From a checkpoint of a small self-supervised image encoder.
Model: 32-pixel images, num experts 8.
Training: ademamix at rate 0.000415, batches of 512.
Data: trained on photos of plants and fungi (iNaturalist), 45211 training examples, 122.3 epochs.
Rows from block 4 of a small self-supervised image encoder, named by matrix and row number. Rows with one number within an expert belong to one neuron, the router's apart. Each number is 500 + 25 x the weight over its row's rms, rounded and kept within 0 to 999. All counts start at 0. Numbers have three digits each. After the name is the row's rms in percent of the matrix's.
Before each expert's rows are labels from the 100 images, of 14848, where the router gives the expert most weight on average: "patch colour" is the nearest of a few named colours to the mean colour under the peak. Only what is clearly more common there than usual is listed. The data: photos of plants and fungi (iNaturalist).
# router: slot weights (model.blocks.4.mlp.router.weight, 8x256), inputs 0-127
# up: expert up (model.blocks.4.mlp.up, 8x256x256), inputs 0-127
# down: expert down (model.blocks.4.mlp.down, 8x256x256, transposed), outputs 0-127

# expert 3
patch colour: green
router.3 109:513530503502473482460473532488478441487486480452531469486501484484449503544522515499542497485463483550485492524491536489500462512506510511476461469500495487490517521561471548486498476458546501476511509495481450511557460465466530568500487522489507503523509509464451508494504487497499464483515477510455511496498547549469500485519508457541449535504483480485502493528488505495490480548526
up.31 970:513477475606495510536518486491454525521616476516497531482524493515519499467497383488464505500479498466511510477507482484512485522526507484523515515496501485510462522471528496495471489540487499497482490490491512491500506490489507459500505500522511487502509482540523554506522505522517519522502488498504509516492498469507534493477507504483498503519528462501507506397488527543479523493501
down.31 933:528489546491489511519498517472545497444465482539501447515461511537520503498468485539507500491546566501518495471494493492502485502474522502500465491499506545471580473510484468484538520508524463476494500516517501529490499487507514499523490493485487509543500497524492503483495499483519535531483507491467506461490502497467562538482478517511495485518459520471472477440505467510519495482513
up.36 007:545489488500542511541499484527507578504495510539464499518493532513541515449500498481446523500521533452497536475528525491538516477486498484529503487511528518513505489472534466488497516506450492506495484478500542504513489501518508453537475505532466503461546459508494478519474530524538519516499502490552500482464497507552505515484475506451495465479542505496494486500530506479481475462497
down.36 009:464469509508488543548545477501506552498508501501489479490493500529563492488500504492474491495528497489498516452483453521515510502493485482507490471527498554490494475455547453514522487521479543514498501474511530499497533526522488442499518509492511529490511468493557492510464541503493531533477502527510495506483476487517512525476497515448514457534499519513495456492483494481419516473490
up.38 005:510561522510473491496560502494480491495518433500518509486540518470517498493484486459491483508497506494477467520526550500482492500499495496498469495456520462484560476532531513501505499523551462519503499536509470466497490552505511543533471466512496469491472499517533474520542537507488496467516476542521514541492521505498516519515519479528483525504533477515541515487565498478546473522475
down.38 011:501534511509476544500535499504489500496513456466545491498499499518515492520502478476459507552553545517505490454504531508499497491539467545459489469486492503527525473505507479461469520488490509533497483489504497551555479492471509530451500529511528489503522490512513470515443459519476487530496504537513510492496551517503535473515539501488511486516468485537496466485534546486502481499513
up.49 005:502544521524459494503550504464484490467515447513529526506543507490487505494445486466479485502495504499470475535530528491510481504510479515464471508462506469481566487509544515535494502522544451505504525542508474472499514554511502519537485450502494474496467499509520469516527510526486493487525463533516510552453505504512539522525521503514506517519541471517532511477581473474532476534503
down.49 011:518523491502490526468537507530487497520515517473543498508495489468485537548539500494485527563519531518512520470493502461463520476544481519489504498450512479540483466550469466457500531482466538496481480463496526517527467494494511503519518484509507482500490505508514518498461453473465490498518505520490520471547552528530508451516549502475499508494465516504476454476536539468497518508489
up.59 005:547535496505515503529523498490494502503495457557506513526480494510528483442517493537473526563520520479516531463501528464556477481489513491462466504519509487508519453495520477486514482482492516486478503476513548509501488478553498481519458498481516491453520453513500482478461497538535502554490484522528507520477505527535520495480493494493516493480527494510468473489536529523473477497496
down.59 010:457524552524480534514488515486527561500529454546493475520461471503557503487473473539476501483554530504506495504562476501537449505472535491461443481529510542494543474480500480491505532469502506503501502494464545499476514489496508491505486529514483504507527492536473471521462520525510504491507480496499503521501491508536576497503515466516470451507512457494474508488523488519490481477535
up.86 012:514493477499535492535490486538500585484490496541459491505493516491550510439486501483473521488520524449498514473518499508545528476497500480540493485508535515513503500462537454494489514506470499512486481473509546498500484507526505452535483489520474522474526475498496478532481545519525529501498503493542493495475509469558502513477453520439493467474536509499481496505530488470499486441503
down.86 013:486486484514494514542518486480531549497500509515481524519499511537557517474491509509446501505511500464476511474479483503536518494497480496511496511508496535499471467462562466537502496515474514506483505477489527498461534525505484425512517482488487492474511495490530472506468543512507537525466496524544484494473467462517473525484498503446526480491517536504502457501521492515466504473506
up.99 006:532514512505465491549513511448493510533505497526505493519494466493555502450536486506446493553492512483490504481512481471525467486472468474481480518489489500510534445504557501447523493516499502492500511487553500475452477527528526472505486522495491450415520455523551503498494527559523518526483491478493495538489480488517522499484478504497519496515520496478509462497529513502496519499469
down.99 010:510488542506521515478487462506475493512493504463541485463516505498467502506516502471518482502482472528501493513518495496490502506481478514497527467498479483506531496514494551428481479495483484512512468526498511489543486503532502518504529497502530512491501491475483528488511530474492450470511465464504492518490528538486521516515477493512548502490465504503520512496442494473466530525484
up.106 007:546509497502528508551501502535501555512497497542480481531490504508556522442503501493457526532533521460507530455535524488533490466484497475530504486521534507512496490498552468459511529503457502500488495478492520493485464495527517462516477509528479505451534460511507475508478521517539517549520500496528497495482511527547519495485480496461488452485528498500484470496536507486490459476503
down.106 011:448483513524458540524521468514500552508521486519480469509493472532553476513490510525459492478505523503521525468506460501542485494476528480471469484517507565498509463467532453512509481503512532510507490481484553512500554508510502457533505514535509519507499486495541497502465527504487501519471497514505496499505501518518519543472474505457514462538478495515502466509505475474409496476498
up.109 008:507505497496526492527481490542503572500491484538467481495482489488559512423481508493467508493529533443505513459532505505551511486493501467514477481499512513525523497465542434485500518514482509509475476472502534497492485505528488460525468500514483522485530477503503470532472550514519528500505500509545493509487497470559486495467462542438494459473541519505468498503509486492516500455500
down.109 009:478492488496507505521539493471535548486508505510469515511511513532554509484470508522453485493522535468472487497479487504541541503501465520509500509511510531493474459484545468559515501533457504502473495468497522489451531509506489438520519487484476490493514489493521464484450526499513532502478472494552465486469482455519471503503536498478525498483523538487500459507539495525485506469486
up.120 006:511503493501527485537516527531506559497486460559439487519482471478546514438460496499519500508535537480514484469537495504501484490481501475550467495476493506510487508501512439489515534515474522507470483481529540504489491496516455463534482473545483482481527476503509474505482559515516568512498495514535493500522515472550508475486486529450491463482518503514462498506495488487529465446516
down.120 008:446461483507485482543499503483543562494498521512454533510500525560518512508507484540480509464486512476485507506497475475514508499494516477512477512521482544493499460480528470555496519534496506523496521472440527492464512518477499454529554477492459526497513501491534519502452533511489549505471484510533476484484475452488463516486521502494526453504545520498489514494506487558465497467507
up.185 008:526494490495533505542490479531508567493493503544476492512487498513559506446514502490456524501521526454491536466524516509548512464491508474519493487516528517522515488466528466484494500495474507511481497474479536492504479493543513448542474510512474528459528468507495479521473548524538521518498495508536505495475503501556499494464467536445497477466529510485480482501529492482497491439501
down.185 009:474501488510499510537516483480522551476506488516468495532508497549570516478484496516467495496531535473496509480468467509565497478483484498508483501520504521494487442485530459542512498535474519515492498479512552503481523529497499440499495494491488504486505475509523457504450530516499542524479488515532496500462472460502501529472510517441533468491504530506513459497527499517466488484487
up.201 005:478493517502507525484482507451506536508509489511480453443487469479541493511442496523495484551518530496500477489495478468545505519484478551469492479498515500507529453484504466521509537530524522508503494530542481520437556484477463491463526491532520454525496508493531490506486468489494478505463473522520520473520484500483522480482512517481515494535504509535486477490505474522485504506505
down.201 010:489476497506531528539516490506537481485495514517480530541498509523516502479498510466470470464521523531468527495479482499533489508514494454484487511493545500518476451490532490500501487483495469514504481469459492490501492497562529467503550553478486516490539488492518475505448562527517526480438497498492502527482518483519491529467492497499510507510552513481482499511470500539499467490551

# expert 2
patch colour: cyan; blue
router.2 110:542524493509513503532523485549490517508494493504474482502475501485555515443480486478486490500564493445493486473504490474566528501502477456506496480488532527515501483482543462485490506516487508505473451477501505452493500506534541441519458496509491515491522486523509440493492512489537499519495508498528528519473492496556472493515460498418492487443514509462493475495518537482511477446492
up.0 006:484489468509498538467500477489497483484510494474501496466523495466521519492530495503520490483501500504520477518501495466513491480516435528464488524519481503514533515499487507497491528524506482497554518550514468444505497514530513544503480494517523509535449497502508482497467473486458499447475481451534463491518523483505519516476508499494506534507477499456488483488533484554531559534487
down.0 010:530475491497494532471518545479522480497489466461493475579523529448469507506486513505506492475499495490498502466456478514489535516509522459474535483526499509492456487487486543497485490504476482491495475497479519506528515529464506509518491558499515466509517574486523500493497481501519510466524493528473519479479463501535490477502540462476515577455495470481500501505499502482506492533520
up.1 008:502467456515492537462473504497488498480494499488516514521523484468475465507521492519507471481506479482506556536483486491509539541532486501498519509488496498502463495542483508501483491464487491503502520508512493486554501482520499532501509517490488530477447518534498496466498536530503491472529469464479479480485548529519495538554509515492474520492532503464487516495504479509508489517474
down.1 009:495531475471491488530515518523498520490487504501517493518502499458476491502484494532503512489472510528518523469540517512499538487483533508486526521511519538466523520512490497523462504480501487519527450523517483458465513507521522531502507502469494541521528467512477546472487504491496513434501488534488499481474504507472494466502517463493496478514476480499462509453454476470471486476524
up.2 006:448462497503492511492444450484511524507507511499490489488506542508505480495486514502492471463470465495487480553515506482457533517543483510510527529500481511486527545488462534534519431483490463511519499513506527511503510537492430478499505484486495458555500470505519516543533543491529518507519467519483515501497467486481488536486505502510519504510537498540496537493491501513505497505485
down.2 010:482501489467524496506484499458522516523487480459526477484489486480512507524510544513441523515536500508491476476497514498519575517511494526471505490519526481496519477525460549491501485514480506516512444492514514504524521495501530528490508514498529480493535511498534470491467477472507496507537535518533495496465521493503498481510534477519456479494472514496504515540460494497451484468523
up.3 006:467490481516468504505458528478509510521500473548503522501488486543497505489508501537521539472495465485491518538497507499478487534502518535504506499506517508483528511483461507553538481475482490495531536520509525496503468538470482511511529510503450491452454461483513499510484525466497530467475476482496479518474519517478506536509545518550511531536488474459488505496493477527512560536545
down.3 009:518478519540478512489529477472538484510505466475462488498514472496523525514481484502519536504506489517462523494466464526515533529559495486463509500517483514530449499478537530484538477523495489495485455510509534509497530463473529488453522474479560475568500500459522497541484462492500470494514532518527502491483522473502488537492539477493466500470500583499556492459490502535501492541474
up.4 006:498475523500521442527508461468500479529506525491505511534502508513524513483520500445482547513493498476549506469527535531542541507479522472490509499487498484510469478515571477481504477520519548503472472502491502435513480494507487531504475506469512507465495504528482499487491507534486473489469477504501497483496487547498488510503510517499497487488495502535496498498477521527511532490471
down.4 010:479497493465511500511467481533505526477473504549516470497480510467504501452508494499487474479484522481463520447549460487495479532497491479551487476475572514468506496492529418478464497488502505552463486454506495501434510471512474441527476522498463517483501477507481495479536532498535493483542509512473499495505481503501519527528532516483498484527521528483513507487500465490490524533513
up.5 006:519505517501520508499433503494485514525526480474541477484479513515483472512507488507488529495537496470547487462479551487452497487511502482507493485545511468516509528513491494469498508489480544519484483506508512539499456470495512550491484501489476510518543513524507490519477514464526503514489489517526486486477509492473492478512538441510480455531513494533441482505484538518466457542515
down.5 010:499496520532454518492551519574471516469524497493493515490526478539531506541520527507488546494528537506538505522537476545481464481497499481469461480472477517503563510493486527503489491505494477465516476514481519492514507513527454454543526510531504503508504502456501510501516501512488521550484488523505499496522487488486489486487461544474550438539498546490509508519495500475491485471530
up.6 005:499482481512487493473447507489508505475496466486505476473517481481524500473523503504462484487496475479462478532512550459509534487510480520504507518502524493489543509508510501512505515508468485480480471543499490469553485469487526508518482528539479531490487503481505501521441478459503491469495479475507494498463490494508507518473492510481462510502458506449473458486485482580543539517506
down.6 009:472533485490478516506557562506510468509491472474451461508486488462523478453467511533488490481494505480534482486511474493498514521538486494506489472497481504499445504440506526493494483508491467486513441487507516507481517491456533508504519517476524496523473521443521500505495479514517506506500485511499526520481495470497509509464546454524482553482513481505534523493509484521498502540510
up.7 006:476502520495474461463465529473504514466515489479496523518498497444510474486491507509455487489494479495484507540473503490518556497546520519463506515499550478479574453496480470535492528464539500482490493506497498499575495483463518500492488471456494521498475499472498493520509465460474513491482455484462468529426481478541501495474508493471472497485507504483496500481497472569544503524516
down.7 010:442500453510497492538517557505484473503514493524458510471513442538554494442501480533482507504496491536505498500516488501459505546532475515527481523504467491489448538479506482509507482518471487478509478493521525522429512459468515470503540536491499506512500503476477512501512494498527518508505533470514496514510511482485525544500560479536491517530511497538525519468494475516488494523503
up.8 006:498499483509536552459539504527500483481499498474510494480526483539483501505509492503481482534450507500472529494510471507507461465501509468506513508506510503477519531533472535463515467499517485462500517507480454513500524514482492477519512527487505479512509481493499516494491450521490485568515503517486531507520516492452532528460466511468542508495488511532556521518470490519464526503470
down.8 010:492529528498498464460522493472509485494500528506485500506510494447458510511464472525524499527459505496525471521515516445493495476488492470505503525501501522518508475539467512503468493453509503510527519493496482515506485493514503540480538488464467507515481493549458512483522505529541497463522466463492513501471488546515478438541477492523480544491508451440469531493473496466497466516532
up.9 005:486501512497505503454475538519480500531510467489531468534504459528485514499541496498484515521508506513505521503529508524494480453484487466498540524508488487508539458542463485439477480466480499500478507521477478514546449462516488510466496511509491476500527476500462481474501504499483468555477481547458538465494556553485484447498486519498524516495465511464518456507487489523516490513480
down.9 009:538517541505479520532534522478507472483536529521495532476521482438551504474477480493494481472503515503527500501515483467490450511466487518472456493482495509537450520456511449541535526493495525501505545499466498466446521483501503496539527510519513490500503486476515501508532505511508456473498481456510523519509473474515501500462468481502484523492528488510509492504535518512483541521460
up.10 007:463519489503498536494513478494496471480502498511496510478516498520509527492500497517463463512489462549499482520491482517507521502524503499508497525510460504473450549507502530507468516493506502474522481521529477508481520457496491495517487500498513471520519519492525524489497507494508467523547544491462447520565461460496513534508523500516474512480483489535499545500528505500425489474493
down.10 010:474496493498481484494540520465515539501510496494506476500490501486479514501456472537486469512523486563490497560517461533509501523480528513464509541493480547487495453475545470504491519459461514470481439502514496475496542507494479504510539478456477508482486481518532473494506489489528572489525460513489466515462493510493476464528497465463455510495499507473491522506470456471495485450509
up.11 006:507502492510499476473460522509489517519518474480473495530523517479468501479454498485470492440496445483541492509498493476499526548560469491458532507536516493527486542476501488506502519478458529493543459479485518516533486535482493507535555500511491486526480519484502486485496474498499523516461514473507472527481482494499521485463495460493509520493463506487483485467499492520526510518501
down.11 010:474513479501474522479528514501504516508482502499488495490494464491543518474487536524474514533496520474490523498516462521431507493533488470532499470458464487474463507477501502497471498499512473491520469509494527499445508446473440457479514536495508479500470512434486505502504496507511507473512479522490483479503489504498494508546540487476517501564472495508501525498447498495461539544471

# expert 0
patch colour: black
router.0 141:457485511535463506504511496506487505479519527464494550479505521473463466479533485524453493492478531474493466529513512513511487510510441494463516492517484489501458484491469525491462499525523532535497475514467486477509511492507506496449504538529483496501498480534500517478494501536552510536476431531500493467496467467494481487530518483509539465514520444519559470487485506511491509506503
up.4 005:551513496527498464528520496499446466507530490512504474493550483530492538469491477499517528519485517432522498486485517497532521511487514519512514507475468468498546505506543506490468500541488519461489509499481440488502527490486506512497519473465517513482494560512518533503503496494437484465535518494501456542509554506518526507444504559487493550519502521503461517483514512475488520490490
down.4 008:456444502540462495520498483525508527525529519486536521498526523502488516483473467454464464494475457500493509518495482538505489527548481494486553508501519506499474516537433506484504511474472510510472502552471439494485507503532471491471520524488490499512528499512480493484520523533464484520500497516484502479491460516499459517528518467495518462478492468524525493461437499466505504465495
up.6 006:526532476519496476492507500501472473533524490514490490499530490533518535466488478520501498486502494488493486478520520487521540531528532507532530516474485480502563504502535500497493489533500484449498503490492459502495527495471498508499529456481527510512476560514509519489502505482450489467505514477504474534510547516519522498427502569524508565495532516478472507472470498505474528498478
down.6 009:516457484546468487478480499486490556503535504506498530474502496483460541525467478490477497490495504501484479509482452530498462511517472508478523522517474504522448511509456523459483539478480529502471509546504451498483497527490492524478486540524514485526516484524443494462484483529492452508536448505495496479493460531513498471498523466489490493425486496509520484469472510473520525463448
up.34 837:521507501561476497514504480481435495539592465498523481505535480517516488533518401497498520521475502488492506502492480460496514498513494498514515492490477429490512480508513496492502499541525477521491513508503483477509461515479508545499480501516502493467479494560508535486497496509480476485492522454490507531492535524503569487491515483497496497515496437491507515403498531520505510548499
down.34 757:486479535520522519485458505533509513510511535477519530479534496485434520472487483503499517485520464530492489487480506498517499513477519551464481512514503485471494523514496562472472528481504531470464464540511426475479502508535528465466530503476520467539513500493468520500513534506465479479526508517459489485469514534482501519504468469468482498535496490522523537481496471519503529516532
up.39 756:504518506589458487511503484490440498506603446513528495522528497514493495486498405495485527512477490497522482492508472486523490501519479494473495507490478469490496503517522492500463484548525479515494485478481480496477495518490508504487486481500511468516497486550519516488485505517478493504490482486495498507473501503498540479494516495486505498534528431515499525405506535517514536529484
down.39 673:543530483481451495504489534485478478490497479490472455493497510488516508524489491515521552505497503465493492488513558507506493487508561506505435451512488515486505513473502488520529512509531528479518537473513539494482517516479464505492533520509509458501476510515473491511495472534474491509546501482558499541501548481509502474487469537508497508481535522520518536519533484481511449517553
up.61 113:521506490587497474525516471505428497505605496526520489497538506509502525490492374485509537521475466452503491502516505468501528508490489523490506505479485439506502492508529502502484501503500494502495498501503497472503498500492525507507490499506506488480475517550517513499494482482483475486491499488467492497485511496495526513494547485488508496518518466491502506364492508510507517520498
down.61 115:437500480527467556476492523530516489520482441508491492539493481473524481510471497485481503477506499508438491466476492534505448471528522509494545478568508481494519507472465496480508487480503496533474482493461496496506508508499520501513492543495475495479552534462485469504476471518512451526485491506485492530495496522532547454503500502455508445497512508507519504515484493470502452492479
up.68 239:505508476560479474500496510509450506535589497551508503504523523511484519476511426499520546530468478489502500481513488487513512516501485503506516510470485435492495492493506503512493494510509476510494523513523481504491479512490491535459525454514502460509474488542511507479486517503470500474527507479508496510487525520514530494485530503485488519507505453494460523401483535502509511516514
down.68 253:495526534552495512466464514504475525497542449475504520466480470441491514485484461499497487524508514460488479469504504540547441506524497499497490448543478527482478546506477532496488533511511497489516507543480479466494488492514539493507458517519511507535520471490466460513535508527542485511512512508484491574528517484510492484520507491477524457527522479554543523484521471502495503504531
up.79 368:522530492552462485559501465483449467512563474489537504496518492499515507486496419522493529505484484514482511496485483469514526506503470487484524497495485458518543488524496510490511516512542481526515495479520463463502480512472526518475503499498507517482486517558515510478504495494469476484521531489483502539498511526486568473501535483488503500525512455475505518418488512519509529533452
down.79 623:524525504494490466482480524523492528473461517517471476489455539520467518488447552528525522491507511450504483500499474520518479545527461508509472457536460520491513516478475532512497496487496514446513523478501507502466527528510479515456493462498513494522499513489492479511528500531554557521508454512511510489496455510459461511485477562559510469494509521490534478491475495456489489504514
up.92 039:540497507575491515487495532483437481520613455525513476478513515503494539504478389485510540517490455477498512490490507478503487479516499506488481488478505426499535496501527502512502522488512492491503494472527471495500507535496490530504508487490516504501480539525519501522486499490484473486516522500480513522492502553498536511460504512498499507530501482485479518403502492479493474522482
down.92 034:472456486524479482538464521499527523492512490488473554515530487500488482546509504530502494450479505492481474500490498543495500538530486453469563478501518498471548493492461520494469458503497481526482519537484458503492565528479485453486496529515501521490503530434486505456497529521532472519517463528503518491473503477436499528512499520526499507499485507472526474477500491530497537486501
up.106 035:549541511556479489494499534502429486530585470546496461504513512527508527501504422518497541560475474492499488477513501477504494472499510503526507504497489438479520499506537505506535506512511492474499518490523494502469469488464521519482499476479530476493516505549507501502497516483455488489516552476496480549512542543517547479476488506489502496514487460487448524424526524507476495526502
down.106 101:485469527526488491523457491503517538489512476547502537423505486527521485470531500493485505501499502493491517504500485533524485517508475503512507470523498531495461523523510546519504532502524466491467505526484472461457486477515483475498516490496518502513507499490486458509533551492538508514529490483518492481503493484476436520551514517556487433474497481496550515492480498542507513452518
up.110 365:515534499575475493513489475490417511524613470538532459497537501521511513469509384516495548525468459479506499489509490487496532513494499526512486511482501444475509494511518509500478503500501494486478499503506500490499483491489504493501497489493516489483472535547509516493506497473479490469527534480485506516478522521508535506485522505494511511518508490471480527381509519522499523505502
down.110 298:451423510529542498551488476522504510471512563505487526524515550487480455499443492498488494490486529474485481514493493533500474514494501479496491476478454526486467516487524492511502506495475517499503536535478487477498553508501557476516498475561506484525514532465456473473489543517536509508517480497499484482506522476521485514512534494494540456490550494480505513486485471521502494469509
up.115 063:521516497574478487493479498476427498528611470530511481512515493495502528509529391482520541529503482474510522507503487483517530491522503507527521505478489418499483510503524490482470517492501487513492509500496498492525459505478517549500523475523507485493478484533493491482505504478452471458500499454484499517484515543517540490485525498490494518495489461473462526392506517510504517525514
down.115 097:462479507568477523511476492542502494487576493467508539480511499462493467515506461529494489464474483495475496485482491497534463521518465492462519460536511515515490528502461510508515514491530471503498560534484469471483499513485547516481524525542507495503488495487456484491512509537560457524492498495492521523510494482488479488568517501533540453474502479504543487446500477520517505502522
up.128 013:510491512525477490505527521502448488539542506531502490507529527510547516478488482524498521516488497509472498508512502481515511457514497486520508517486507483486519516515511486551547526537536506492528506484529498488521505515463503523474519466480511473478497550508509502484470508506466461495474525476508471526497536533506522473462513523470551485510521519486447538480515502512501517508432
down.128 021:485468506492469464519460499480509522509493522486484502565511519482515487531487514522503463530520512482501513507530518545479501497492488468499508496471496483479491506470510495530506496479492520493498530485493505525508543515485481479532505517505467505481499498458462531489472521533525490475562480496483480497476510475502477509470478486485500528497536542491532467503511493534500511427518

# expert 5
patch colour: black
router.5 081:483486498526483518523493493526489477487503542476534511524550534495511462467501441442505463477451494524498453523464483512499541499554486479493498499475489504462510506469497528555496517539509488543469503468493484473488564516480455518505491500488483493524516551496519537494480524530477495504498515497526471479534450494471498496519498510509531508511526477503503524491493519480534507518477
up.3 477:498498494556489487540467480483452505541567462498548514509509486490477511488522442487494529519508487512515531485520483457489519493516445474501523487497492457504538470517508507473509517523517497540498492512517464440489438509501540559474475494493503506464510484552517564470469504513495498501528513516463493514506509505493566504510525467525480496535492456482479494438511492530519515541487
down.3 487:511475503468508506535498503475459502519536532466495517526494528461513468505489497525507525503476479499521513474475526485482460518517571507506472499494461513495486527485494484475435487503508486464498498484483490494468492498481465474518514514531536506558487564476494513494540513508470493512495462524506493513519521485473519495465461520504505496461482491521457501497511495508468541455483
up.21 926:532517545523472504514504516472459497545530436536516504492493482513512483489539460535477567514494495469504507483496483471517456451473455490491473500528514449487519476513514510474511503505498514505524509487509483476450427499481541532446512491477481501452501462538477519511495503499477499520507535531511504527496508542489558480508494480530490491547487465506482497477549494524504494553505
down.21 815:501504503459497470482485533463510476493498516489507522479497509537462489483501496477505506482499543480504503525509498534518490532513517490485512495499486462475499486513496521530493452497567493457497531490483432507467503502485496530423486472474544493528477549528484517549560482520420501487475471478484510505478506509481496505499469518502528516492485489537517479508511500469472509494502
up.26 007:528525512512464478516506488478489527519512451513547491487478477504482515517485495525500512546518459497470512506489472471532548485483489522493505476503502488546515482499517469496493531494505503571499514522522529476549453518522518547476454487508527505485521481516512483493484475463513502507487481499471534551475472524539511493510541476525468498490481486476487483491509492534525553526534
down.26 005:482492471497514488490479525501522492522498468509488462500481500516542478516509485505471527471517454526478509489466488502468513503556493490516532489481488578535476482521503466526524541495549538456492487486487495503470544480499493460490508519495517502536526519560539525528514499499440507490561508498489512476480511497499468467491493524479510498504505536505495464520470468447503460453487
up.32 473:556553536505461502512501523478459502549539436520514497501507485506508519497535466527478558517491490463499508479505467463545452466480471501490497489551498469486528471502522506478538514527515501507504512471508473486449432517474542532448500502476501492469502474535502513507528506507484489554498519487487516541511513531492558505506476506517511475550480466492490512458532494522491492549512
down.32 323:510497498508493514519513513520453539576550509540514523532535505473506495478492492487472534508442489462492495451467468461486466515510509528480521526485501499491491497516494496486505557494480538492485514495509478473485532560517501496541530524562479487458499526488549528454476539493473498513515494541475481476540509521475513521505515520517500466491520486472519510443513490503499522509511
up.54 272:545551510566496519486482505493458515541569434495503475493511477506480500499518416516497540510495489467509513483511470481511480469505446498515501484541501446504517488502499506457502507531511510510514490509501480464472436505460538539455492504522495525481496449567493520498532502498494492532509512493488507508506508542497557480498502459523485491530485455507497498421534506524519493564538
down.54 402:518494512488470488555506551460461492513519539480529518508507517455500481499496485495488525499491511480508492490466493509514494526502508494506527501492485525481467481494520484516470501478510504487499523481478462470455490509499474468466528475544526471554531553491520518491543493486438513498502457490511457525490504484503513496497465491499517501467476479535465495481518489521474564440498
up.80 008:484516503508464522527487487493500521498517483486568510496512498476492507543512489472416498510490481509485556492509484469518542474505474499485526497482527479512526484501497535459487535509501503571496513516508483477529477499508547525476473525501491511474486495524492570464493487492533484500505498489425518533463498496489558514530577500506490516512514477475509481487484503516476542516509
down.80 011:527503530482504539543503483530474540531535523511529475499496504474559468507540494477455508539447474520507540481493515475460496437510525543493492479475551553501496484543481498478494511488481496492493452482494503496456508506534483452527551564544502520501508472528493526482516505483497494510529513554497533465510489489473476452471509487503487486470510468481489468468464496468491532462457
up.82 446:553574533523474498512526520475461480544527433535512487509482517509517513487515462542479543518490488456503522463517489467533439470480473536493476494524504458468515476484514518470562506505515530507527523469516522488457432525493521521461493501488490500478488456566511487495497496517512504534501522512493503545491498521480543491480500493527520493557487484503487479444530508517496490535524
down.82 759:491497494461479475502490518460511471467484508457507534474483499528486492503512505468494505483504504480504538521508522542515489503510513485487528480515490488490480478505507517530502475523571482481473535494472449490444516497474484513432484454470545525546480533509488510535568488512408494487487479465476519482475498495485484498495481520507533520486491507545530466521527541476482506481470
up.96 180:527516506584499469531495489502418508515570414528508493482504493479505521530520419484493537530522496497492486496538502488484491505504487516533501491489503480547492494534523462489470534491491512528499480471502529499520479491523544488531481490528493479491513443555495517491492508498505499511535485503507508489487530502532546470490491498469473474504476455491479506424512550492506501485532
down.96 233:446507517489465483496492509519551505465502518483512498466483476478523523531506516489484457454497481555497511484481531535470532467514503502473483524516502542484556484521442514494476536467467482518470456504497488500523487497475473469518501518463493558539486518518446495509477491504495492445505483510525501489471478457463490473524558482554492516531521479501475493490469513511488499492471
up.128 133:519547516543453526503481504473444515511576443510521500496485518486507515491507432505475528527486508485496489498536497491511470497457455526499489485511490432514472493502498499487502532499514494527496498478524503488509430502493543530489472528558486510445514449582494515493500497502500489512506501474485506549495504539547543498506510469484509475505485464490500520433527516511494479529518
down.128 224:499464475511523539510541487492514519512525511527472515524505493497518488478515481499504480477494505522477486465471493451516483490504464544520493511454475510525510513522529514487564580494484533482522541484555487492476524524508521497523544478541513500439473523560494505501467537503487526470507512541490501496515502535509519532484548551531481488497514476504511466450491423447472506488492
up.131 342:500555527539475508504517506482464488531575396523529492492502496490516503494544448491477547510475490472496534493500487461535465480492475509485487510513524448479529484520515504444527524522517505543491498487482467459464439496500525520461484499471506517487505475540490529487509495497484491528510515525485494533485498512481556492502518490518502486543508472516490511444538511528494501546496
down.131 274:501457497482497493493540442480502512515529555492510520486491508505505492491539503484486487447492478531534496511496514461466528490547541489484504508473518487494535514542478498517477506504493481485461537518489482495488518526480464480530528459512510557450450551482493513515497543486460505481498486519489527490490505487516479492499523501521500530445511515509516524496480492465471534470472
up.135 143:526532499538471540523499493470426522512530455509516469462486497505510490512538431487467530546496512472491519453508468496516465474486465496529502482520506447510479503508537487473493530505500503522519460482526485521496445474475552484478473518535483496474493446562487506495505504507540476503516522502512527526474509515524568487491490482442483495519476467489501481470515514523506516506504
down.135 207:481500465508536538493537475531496518506506494540498485531525521501535490456497506508458440491487492494495472464488476454509495482500470508496490502462542466487532521524528486476531568514466523535491511503537493536499531518488506464556512510544491507425483499511503521489464547535512477498496509523490490498525516499542535539495524516488493497464503508484542508463488454466498508484475
up.138 119:520524530541464504510481504462479550538569474528525469502487493490497504513516439520480545560527506487500516478526474483511487479457449521486529474517490455518487458516519524476520528478504508502519508539514514516495432499501536533431507517542492477474487456549506501477508503498520485535493520511479525495485499532511542501529529456524477473531489475499490479450502509510519508525541
down.138 100:483490503548516529466526511561508555518518450516479471464481493529516511541507485498439472491524509530474490507537446507460477510515476482527542467438500507514532493512538528527559537478490530510475485449533541493494523488492509450509479482532503504463496478498495464464485490513504477492551522546460487494485522540493499490493489525508457456494480510501498498472490484462502489486465